Weights of a small image classifier: activation silu, widths [64, 112, 192].
Rows from block 3 of a small image classifier, named by matrix and row number. Rows with one number belong to one channel. Each number is 128 + 32 x the weight over its row's rms, rounded and kept within 0 to 255. All counts start at 0. Numbers have three digits each. After the name is the row's rms in percent of the matrix's.
After each channel's rows are labels from the 100 images, of 14848, where the channel reaches its highest value: "place" is the part of the image that holds the peak. Only what is clearly more common there than usual is listed. The data: crops of objects in photos (Visual Genome). In brackets: how many of the 100.
# convs0: first 3x3 conv (model.blocks.3.convs.0.weight, 112x112x3x3, each kernel summed), inputs 0-111
# convs1: second 3x3 conv (model.blocks.3.convs.1.weight, 112x112x3x3, transposed, each kernel summed), outputs 0-111

convs0.11 099:092118072155155136101131153143113106167098160162091114157143108060126149089142060128117125135053109148133088181131170112102151160140134178176187057087138162112063166105085129119082110116158143073144173117145146105103105148186081124165154123165135159150091155167125132124165042145187146154156100129104166119134125170140137142089145122121
convs1.11 096:107093120112141113107130152136113105145123095173151154154145092156111133175117128111132101187121188162093192167077129071181150120078095090151154141069152141135119138201106114092050099088122108154143054095077130133120152186132133212141174116119107167139120133175196181125171130118135172120101106103103117091156104134151131107096124097140
place: bottom left (25)

convs0.64 107:143099173117119125159131196195137086125129119113132136133173144110205099100152110127133156135134080131097101158121049129124250104103178067125112124108142118141155113131112163062123057141139125135214157129159127117091132121133113140195133092136142128185102136114134144102171099082117180142123111139075187110122113112089110141125137113129
convs1.64 098:108094119139120077117098075109140113137191088086113155130124124148051059073170118136109175155109182136129128198098101141125150119094165100130120090129122113136121107100176088112146108159149090119102135174144084125068136113178074131097167136130093151052141124150118091118121114166088089105174104160108149080180097076117179094115108086085
place: top centre (30)

convs0.46 094:128136109114163191074117162120150087150136141110175101095187176137102119115153135170134106112117107151159157187124118087140174163157128132127073170139073128167193114140163087139120092108169106124096142118152180142158115128158100137162083077158126189079108126062160170114046116142169148106066077123124127093144089109115154156180147166116
convs1.46 101:180103086074059104093113096122056142158108145128121125169186161097114131108106121158068130151089070102067127138142036114107117131110164130060081073099146131108104139092149120090151143141132146125184118078169090146095105089099082164142113127148156078082118123084113092172112113149139127104122086138132156146118174081127084097120144117099
place: top left (27)

convs0.5 104:092180185138127114110114128196088127087112108182158138188120084112120135099052154115108180113150158074082118109164091146149117123087075143135148187121128094128173108120059133140168031168156146117085140120100123151169114102137130132089134156169113186123103090123075157117132098139116104153107081183156064119093097134133099133142131137123
convs1.5 095:183118141142122120095118121128118141138139119081081067123189063105198206119167107166124081082084184112112155103096138091122152153118131100108060091097117116053129114125108074118151082094107129153087128115105105124088087132056148112107126163078077124097096205121094118094147169170085092130144118116144135108129148150120134107093141121129
place: middle left (31)

convs0.72 100:156105130110142081084085132065161142116093185122124116140150157152119138134158131183070088184135225157240140148170121116114125180094115156108123128170141164140119154158139121142145115130139081068123165125119131144149106160083129068138145102148131096171106102141133104096149161138125184149062113123127128133099161134133137093146063069175
convs1.72 101:207187123128127143109087170155127169102162140088183208108135085133142122158118060151115117128070130099116136128122179099104100126086166074148116104161140101102123067162147117104104097114206135126080166120137153119156126160160143109198143098124146102192132098159099181113162130123155129164108088131097205107081114144117104167119117147106
place: middle right (32)

convs0.70 096:128023115105108161084131111076158167105203121144096109121100189194132106129195104141115065092103123174201096104124086155122120135159168156149107136107138181143165142104158167115137171169141121154151135126104155116137149072118146112157109145109096108065107105184129100091118111149080088110143126157104176122110208105129143128119147128146
convs1.70 102:057100086155088139194154095174116099139083142140132173156083146116131096095116201178109138158139166103126124158130092086171126125110097091107111128111133152114191112069099104135107153149098163184146109151059118129132125154134115081126107083111130080109095126105166152114054173085152097078122117087107053102121089173112140103113078123112
place: centre (34)

convs0.101 085:137153166089106089099111153104178151197112081166138070151118113138159097127114107171134097156137083131104093128155137092152115101148113180130168091105169184064164102113065136183135212090111167093086131128104151162112123102164085147169142136176164105117082126108123162106108117160175149142098158092110175159076182118152172124138165108108
convs1.101 095:059109155117139094142170136191145137168181109110137079120147167139126117152136153105118153185152169104162148093135136206123159128103154097174152124122131100108176065190191128158089129144155145088106183137153131099133165129184203164132110175115174135124140113150145149165111180118138129150155130127142185071120167182135172157099147182144
place: bottom right (27)

convs0.65 104:100115127175161135151096109119131138161154145085097167121153169063120166131133168112104096096140154065153114130082142090134072120151145056181105072194088173127164126108129128150169145160153137117107154121127098141135130138120163119255117143142138116152113088079150127125124097149143098144124153102200129094146124153100151096117049108093
convs1.65 092:140157128145132139141117124094115093088145106105065149163101102169119070102130136115143169117084079190122117087114110091080160109111091161128147173092196079154089082062087183102141135151117101145134077121068106156049131114083066114138133131096128124136148151107111154090119114104070096055114114085105097098117124124158095167123095099089
place: centre (33)

convs0.36 100:082130124134159181163097098113115150149135107149152206132129097177108095166142082074138086127136131178103113146141157131087108106146164088220155130110063153086139126144080094098130097125196176101118132113128158190085132051124156117131140124153153121150149110143128150113036198099148143106117136131189141127092141146089162137160147139149
convs1.36 099:154089112101110129129135186125170124141101121133156161206140129168167141110152114118111155114120103073137229107104142153079136120099158132098161095131147167070126160111108197189129132066125177094115141106092142144166122109144123108137083161177155128164104123130152146186103096162121151131150135062127118120155101159168161107173222140077
place: top right (28)

convs0.2 099:120108125085102158164128093014108168149144144090079188199128136146092155124100139160126092132128168122111126157122164065080100147148186152091059130161083161096168077112166131115102139099103128133125177106148154096165141146151136113140155132134100143121128161146150155137130135073110126135154093108119184112152108163136119026108185146118
convs1.2 102:189114112147129102033137150109145065094102103144106144089110170098117088132128109127105104086142080177148151147112133127120121155139122095136166114223142135080100115114105101125117181118167106131092155077129113096071137144136108084091092087073176112065111176145154142128108093168101051098098119069151125152102057117109119121147117106125
place: centre (35)

convs0.66 111:151154129109171081088122141166137136163088156104145132129132132134121108152194053132101147140141086164090083213155145139116189102137110119117150144116147131140125093071123084115088106191222167162118121122109134153145098126130068137216118101223110160133110104115195106157154125121155115095092141097150139119112089140122129141092148097104
convs1.66 109:157169079120156164174126153240155174138107165141168165149142120144164078146173122130150151161117125165170199200145139156138124091125142157144133123132144141166088138165115172184154118147179144160097137182164152137116096161129206118182152148151180119125118107105137162139065122138088164137151126089109144124157162144198140099135126120155
place: bottom left (37)