config.toml
model = "image classifier"
dataset = "crops of objects in photos (Visual Genome)"
train_examples = 123503
image_size = 32
crop_scale_min = 0.7
horizontal_flip = false
translate = 0.12
targets = ["object"]
num_classes = 300
arch = "resnet"
norm = "batchnorm"
activation = "silu"
depths = [2, 5, 5]
kernel_size = 3
stem = "deep"
avg_pool_shortcut = true
widths = [64, 112, 192]
label_smoothing = 0.1
loss = "cross_entropy"
init = "trunc_normal_002"
residual_init = "none"
optimizer = "soap"
beta2 = 0.95
lr = 0.0044
beta1 = 0.9
shampoo_beta = 0.95
eps = 1e-08
precondition_frequency = 16
max_precond_dim = 512
merge_dims = true
one_sided = false
adamw_lr_other_params = 0.00071
grad_clip = 3.0
gradient_centralization = true
ema_decay = 0.995
steps = 10600
batch_size = 256
epochs = 22.0
lr_schedule = "cosine"
final_lr_fraction = 0
warmup_steps = 310
weight_decay = 0.07
adamw_weight_decay_other_params = 0.05
Rows from block 3, named by matrix and row number. Rows with one number belong to one channel. Each number is 200 + 20 x the weight over its row's rms, rounded and kept within 0 to 999. All counts start at 0. After the name is the row's rms in percent of the matrix's.
# convs0: first 3x3 conv (model.blocks.3.convs.0.weight, 112x112x3x3), inputs 0-13, a 3x3 kernel for each
# convs1: second 3x3 conv (model.blocks.3.convs.1.weight, 112x112x3x3, transposed), outputs 0-13, a 3x3 kernel for each
convs0.84,111,244,223,190,238,183,193,243,238,212,194,164,209,204,190,219,215,184,218,197,150,181,219,184,182,234,190,190,208,208,208,226,168,185,201,210,188,222,210,203,224,184,190,180,205,217,223,204,201,200,212,213,157,197,205,184,195,217,211,195,227,209,189,198,214,175,179,208,239,182,209,217,153,223,209,191,219,230,208,244,206,177,202,167,228,183,174,211,141,201,217,226,190,199,198,205,194,179,199,224,223,195,219,211,173,219,242,186,185,207,172,216,198,198,249,193,209,216,234,192,170,225,191,213,154,200,204
convs0.85,103,200,205,221,187,205,201,219,215,187,193,189,237,184,194,228,170,198,191,204,199,185,221,188,217,216,185,202,222,202,164,256,171,149,197,172,208,243,211,203,202,191,161,222,197,221,223,181,173,218,174,177,173,203,216,232,224,167,194,174,183,196,203,175,163,206,197,196,212,177,208,198,225,210,200,208,198,182,210,180,203,214,166,213,201,172,190,206,179,189,225,212,176,193,239,190,209,215,188,233,182,189,188,172,164,173,190,191,211,247,188,146,188,156,153,183,196,180,214,187,197,197,173,170,196,183,199
convs0.86,097,223,214,235,191,223,247,180,191,206,214,181,206,193,204,187,205,230,202,214,214,244,213,234,197,216,221,198,190,192,178,210,194,224,216,205,225,203,217,176,188,208,205,193,228,187,202,193,162,208,219,167,197,201,212,196,218,217,191,227,193,176,202,215,197,167,178,162,195,189,201,214,198,207,218,207,202,196,230,203,173,216,186,154,188,267,187,180,224,218,211,190,197,218,190,187,183,201,206,224,224,210,178,218,205,171,227,218,177,219,202,178,210,223,181,211,206,181,191,179,182,195,198,198,209,220,240
convs0.87,103,234,231,184,206,225,205,177,199,225,223,205,187,182,192,229,210,176,197,195,187,207,197,178,184,175,186,224,226,212,174,228,218,194,165,172,207,221,205,200,199,203,201,206,181,191,219,211,215,195,224,189,231,181,196,193,175,165,202,220,183,164,188,171,212,224,167,213,197,203,162,187,190,193,170,200,210,191,203,242,213,178,205,165,178,215,202,167,238,237,207,192,192,195,208,186,182,203,198,185,216,221,224,233,190,212,221,186,175,247,180,209,183,258,188,206,225,202,163,190,174,224,203,169,213,223,232
convs0.88,096,230,233,195,195,222,225,211,234,196,194,200,227,198,184,185,198,223,218,211,217,214,196,189,190,190,222,191,210,219,188,236,220,200,194,134,189,194,186,186,237,214,207,238,181,201,168,192,207,208,226,230,178,202,184,204,201,209,207,206,211,184,215,179,226,197,162,204,208,217,238,216,199,209,172,202,167,182,200,182,217,188,207,183,191,167,175,160,183,233,188,173,187,200,229,217,175,215,200,198,190,213,170,203,190,171,176,220,175,196,174,204,186,194,233,182,209,194,187,206,187,201,151,184,188,192,229
convs1.84,105,180,151,217,186,214,197,231,200,213,188,212,209,201,198,215,175,232,205,220,168,204,211,210,191,185,216,194,185,177,198,190,171,182,215,158,225,180,203,211,175,184,203,223,213,231,197,179,218,218,246,224,183,178,187,237,212,189,197,219,201,216,236,200,196,187,209,162,167,203,217,218,182,203,204,160,160,212,225,186,180,183,214,206,203,206,227,185,216,203,168,194,146,192,209,160,152,153,167,189,224,224,185,174,176,180,191,194,207,176,165,214,203,190,198,231,221,182,210,229,216,202,207,180,189,245,179
convs1.85,107,216,183,176,197,194,206,183,232,226,219,202,168,211,160,184,186,202,187,203,199,180,204,205,188,216,190,234,188,210,167,198,132,172,171,206,192,204,215,217,177,173,176,233,220,159,179,203,201,195,226,172,212,167,186,214,176,210,200,207,203,205,196,174,182,177,196,173,177,195,191,214,202,198,207,214,203,218,182,219,210,157,183,168,199,189,200,181,213,190,173,214,186,202,220,190,160,196,197,177,203,208,208,200,223,223,203,202,197,202,210,180,207,227,206,206,200,170,222,183,205,227,203,206,205,197,216
convs1.86,101,197,178,199,206,196,200,224,209,198,212,217,198,206,186,160,193,192,170,200,195,182,189,185,187,196,198,147,216,163,154,237,208,188,208,216,226,184,198,160,184,166,146,249,200,219,207,251,210,218,214,218,179,198,193,186,194,212,218,206,207,229,198,197,202,185,175,183,193,198,218,223,208,202,211,194,210,207,214,210,167,173,212,207,180,200,208,152,209,188,173,161,171,196,214,201,170,207,193,198,205,184,172,183,178,193,210,199,188,229,192,210,243,258,248,209,196,219,194,179,220,222,180,233,189,170,208
convs1.87,103,198,211,189,193,170,195,202,226,211,196,221,173,201,209,184,245,176,167,163,191,197,202,164,194,162,184,166,230,220,208,218,184,185,189,184,207,210,194,208,216,198,178,181,192,212,197,204,215,203,204,210,209,188,190,227,199,200,236,202,182,214,204,201,173,201,205,203,186,174,224,187,227,229,180,200,229,183,187,181,211,211,195,189,235,214,208,193,186,207,189,186,206,223,195,197,212,189,220,183,194,211,208,182,202,186,179,155,215,207,200,167,176,203,189,218,202,205,197,198,190,198,217,177,232,194,180
convs1.88,097,196,191,198,197,201,205,227,204,181,196,235,247,182,170,178,227,193,181,234,195,191,247,237,251,211,214,227,186,234,202,204,180,190,196,200,215,198,199,209,188,197,173,174,191,219,199,187,220,199,180,195,205,202,226,195,189,197,168,204,229,221,202,214,217,218,187,207,215,191,227,210,212,203,182,194,204,191,196,198,196,222,209,195,207,191,212,202,213,194,189,201,220,212,227,203,204,221,205,212,216,233,246,221,184,215,196,194,202,196,198,195,216,163,200,181,166,194,194,198,225,191,186,188,230,195,216