{
  "train_examples": 123503,
  "init": "trunc_normal_002",
  "beta2": 0.95,
  "max_precond_dim": 512,
  "adamw_lr_other_params": 0.00071
}
Rows from block 6 of a small image classifier, named by matrix and row number. Rows with one number belong to one channel. Each number is 128 + 32 x the weight over its row's rms, rounded and kept within 0 to 255. All counts start at 0. Numbers have three digits each.
Before each channel's rows are labels from the 100 images, of 14848, where the channel reaches its highest value: "colour at peak" is the nearest of a few named colours to the mean colour under the peak. Only what is clearly more common there than usual is listed. The data: crops of objects in photos (Visual Genome). In brackets: how many of the 100.
# convs0: first 3x3 conv (model.blocks.6.convs.0.weight, 112x112x3x3, each kernel summed), inputs 56-111
# convs1: second 3x3 conv (model.blocks.6.convs.1.weight, 112x112x3x3, transposed, each kernel summed), outputs 56-111

colour at peak: black (38)
convs0.13:132145147143079148220108137069100101140105134195106129116145082139113129176123126128137135109165140112160168124123170194127188121125110153075126090168138093150130142161
convs1.13:141140111114131143120104173119118143154101152159147157115137106154107149083144095122191156167198140178135176164110155162068175143119111145094101086158055117148138175190

colour at peak: white (27)
convs0.7:082118168124089116162104106118083206125127151113103175179136193162113154163095104136155075088089151135135144063160147165123127130144140192130158108163138118105120078125
convs1.7:085168106095104157144110124083157161153113095159176167152110154097151126185146111144117129067118149147182159098133128084104101095184060086067107100119128143138115136073

colour at peak: black (63)
convs0.45:077098114173145136149144133152139137143116082084080162136105104175136168188104129099098131095143162151142171144187157169147157102140095127116222132127117123161155175173
convs1.45:097129087119119120115126138112131105161080107144055157107131136121129116115115111126126139147124123192177186149092124105136157100103167139119159125110115142102096113145

colour at peak: white (30)
convs0.61:151093121120161089215131163156075135077140166125178164189113134113156104136127138085111145111162152094117143163165114131068183135152201157147117090138119135168130091100
convs1.61:158112093172139035143127116138129116146110111107191143189128084149088117096096145130138151163130134141074166190134126142136151157138145145140155147061143181132139102140

colour at peak: pink (25)
convs0.18:121184074118094135149127126145125088181143120101138178122129116145124186153072108132150122134129110159097143124178140123103114149078121118117122141087135125116051106154
convs1.18:108169087154144132133076109188132129161143077131146128076091125059133169131111123100119147142165060101097071077153136120120076096130128081146070117088154164123097090098

colour at peak: pink (26)
convs0.14:093104092118099086142155103144117133180086144112058140132198163044094128111101179104144137104129173070128141097105094155062163138162141164145167135129124088159104134168
convs1.14:109106133089108105110107111159174137134103123140145078094108176127125195146090130125098111152127143122125168082082097133134135166159119160112097105050201125168107168103

colour at peak: pink (26)
convs0.24:128114144167097150114097098192150125121110255127115195132089138105142113152131150221128103156126110133105157172178090139085110137130130121074115071137114139063114127142
convs1.24:089107122091112151128089105153096125101100123057097098101059101121108099084112096151115095129097140103158158143113029156095149121122099138051122121133048161126124151119

colour at peak: pink (25)
convs0.84:142136095113131133061138115144070057139195177124142142103097091116133152040142123099173149118120130087116143133054125101136104138164104079164101136159175159121076119143
convs1.84:122106076150088135138127141179076097107151106188095115125094096119094134135153077118110085150094141141075095097115117082116068094141138034188144146127106142143103131087

colour at peak: black (41)
convs0.50:138110117161099135093112088142213061101120068165127146175124098139113080170149147209133175138138128148110133143198103167118182114102157087134124152156162169109101071152
convs1.50:122098124119113149087163112122137055112102100116131101159127102111155092102135167224150089131169177188147124129163108233158105112164148097146162123161144087070126147130

colour at peak: white (29)
convs0.42:134142178084152120128149151170240153112121096139129051159088140118099141178157206135162113164126139098143134194135126155071126113140162158098167141186112125135087119098
convs1.42:072123173123127102152116091144155132075148075150114112121117168136070148157166161126152061188145083089158183160090106097179137128133206119111135171191151064099147090087