{
  "arch": "resnet",
  "model": "image classifier",
  "dataset": "crops of objects in photos (Visual Genome)",
  "train_examples": 123503,
  "image_size": 32,
  "crop_scale_min": 0.7,
  "horizontal_flip": false,
  "translate": 0.12,
  "targets": ["object"],
  "num_classes": 300,
  "norm": "batchnorm",
  "hidden_act": "silu",
  "depths": [2, 5, 5],
  "kernel_size": 3,
  "stem": "deep",
  "avg_pool_shortcut": true,
  "widths": [64, 112, 192],
  "label_smoothing": 0.1,
  "loss": "cross_entropy",
  "init": "trunc_normal_002",
  "residual_init": "none",
  "optimizer": "soap",
  "beta2": 0.95,
  "learning_rate": 0.0044,
  "beta1": 0.9,
  "shampoo_beta": 0.95,
  "eps": 1e-08,
  "precondition_frequency": 16,
  "max_precond_dim": 512,
  "merge_dims": true,
  "one_sided": false,
  "adamw_lr_other_params": 0.00071,
  "max_grad_norm": 3.0,
  "gradient_centralization": true,
  "ema_decay": 0.995,
  "max_steps": 10600,
  "batch_size": 256,
  "epochs": 22.0,
  "lr_schedule": "cosine",
  "final_lr_fraction": 0,
  "warmup_steps": 310,
  "weight_decay": 0.07,
  "adamw_weight_decay_other_params": 0.05
}
Rows from block 4 of a small image classifier, named by matrix and row number. Rows with one number belong to one channel. Each number is 128 + 24 x the weight over its row's rms, rounded and kept within 0 to 255. All counts start at 0. Numbers have three digits each.
After each channel's rows are labels from the 100 images, of 14848, where the channel reaches its highest value: "patch colour" is the nearest of a few named colours to the mean colour under the peak. Only what is clearly more common there than usual is listed. The data: crops of objects in photos (Visual Genome).
# convs0: first 3x3 conv (model.blocks.4.convs.0.weight, 112x112x3x3, each kernel summed), inputs 38-75
# convs1: second 3x3 conv (model.blocks.4.convs.1.weight, 112x112x3x3, transposed, each kernel summed), outputs 38-75

convs0.43:163155115160091112145114162156107140148102094179150140117126093162118123181137122125124112151119129104100136178122
convs1.43:131130134196149160173172137132114158140140125140151132139134115129152135179148120140123099177139147096120109122101
patch colour: pink

convs0.24:145139128114134153136119126115128142131136124124152179114135079144097118134164092110122106150132124132087140113130
convs1.24:179104133200099142160146172111115148178126105141110135152119113119132115123146101114139109095121129148144101131148
patch colour: pink

convs0.80:149138156133094116128146133091121120124162106149119111140112166129103150158129106162180107155151160158132147172141
convs1.80:157111137129155124136124080148120127145102153103076084127109133115123154076105159138109159154143086128157161116128
patch colour: black

convs0.84:105169138131118139083127130137085111093058132122120088141148119093158109171123148134165126128099156081091126157121
convs1.84:103132079076151142138146143167127096096115105151153161120112119124128123121105132168174162119123105093133165115130
patch colour: white; pink

convs0.98:122172101140102125128113127115175132131143132151114125130115103133197135139143130110173175139107163111111111103095
convs1.98:130096113096135114124114147141123151082155116123083165121133114145104150138169121119116190195138091144109140097134
patch colour: black

convs0.103:113148126149138106129157182090140152143163103142153146122113150076155099146129146133168153103140134099104121128130
convs1.103:111126145149162156132122125106122121162117117129120205162120137151173117131136115159144161133125139148148101128192
patch colour: pink

convs0.0:099148138168082138107149112142139151144133121163135098133115140114123129150112108145102094141125142129133130135105
convs1.0:102156127062126127151132135090125146153149113128099133139109154131119158121107115106148079096162176117111172110159
patch colour: black

convs0.34:147109107148152095132140146124136142083097146175119138055113134133111109100151135097159151113174185146118130132181
convs1.34:146116161167143173115118146155154107164134120172141183114126126125134092125125125167161084132158138163119145147113
patch colour: black

convs0.29:133102140117099129143125200100156156119113126102120155124158127097120139171139151105102140147114151110139099132119
convs1.29:168142104130142114120156118097127103099131151084104133113110138100105160091120154125113117087100086124109139151096
patch colour: white

convs0.55:148137118130113113121118162109124105155130134125091143142112128120136145164106132129144130145124124142132123128144
convs1.55:142135107124086142145148112114108110152133163099144112121126143124148138081121084087113119103113197100136122134142
patch colour: pink

convs0.71:116144152130167153145146145147141139088145129125130134162124140142135129115065085150117102139118098135118133138095
convs1.71:141099145134118113111114155147134087075115173109128098138154126119134098127085106156125093137165134096159098138098
patch colour: black

convs0.73:134139128146137120110130121092134130127127104120111104133138132184140132132127131099186135148106086115086152166115
convs1.73:089143093047109141124112175110107083079176117172143135116127149083113147129109140122080083095142136131103119126145
patch colour: pink

convs0.70:144172142124125142087108119134149136100138119098142131172098104154095088144148145165195126146106149115102105159150
convs1.70:155181146106131105129143145136132133151142102135154096179142145138128111143172140155108147133123136123113112153087
patch colour: white

convs0.6:119130119116100121147129137142148163126166120139113146128095114066122157106126111095151142113123104134140123116168
convs1.6:148120104106163157120121142126125131114138088141082163173157132133164102107122153134128104123131080104127120109141
patch colour: pink

convs0.58:098142106147129143166118126148140120106123141123094105127122135134133168224145154107135160123140127134144144118098
convs1.58:130139114194128117149158131131136172157131155117141101119123139139112154142166146093144168142136098106088154135112
patch colour: white

convs0.111:139148140116108154169073131078166139119178114126146107135090122118101112149160163086157118150116117102147131182131
convs1.111:137186132138187122166172177133133139133132193123142135138126158114130147126153122120127148156142136112157125142143
patch colour: black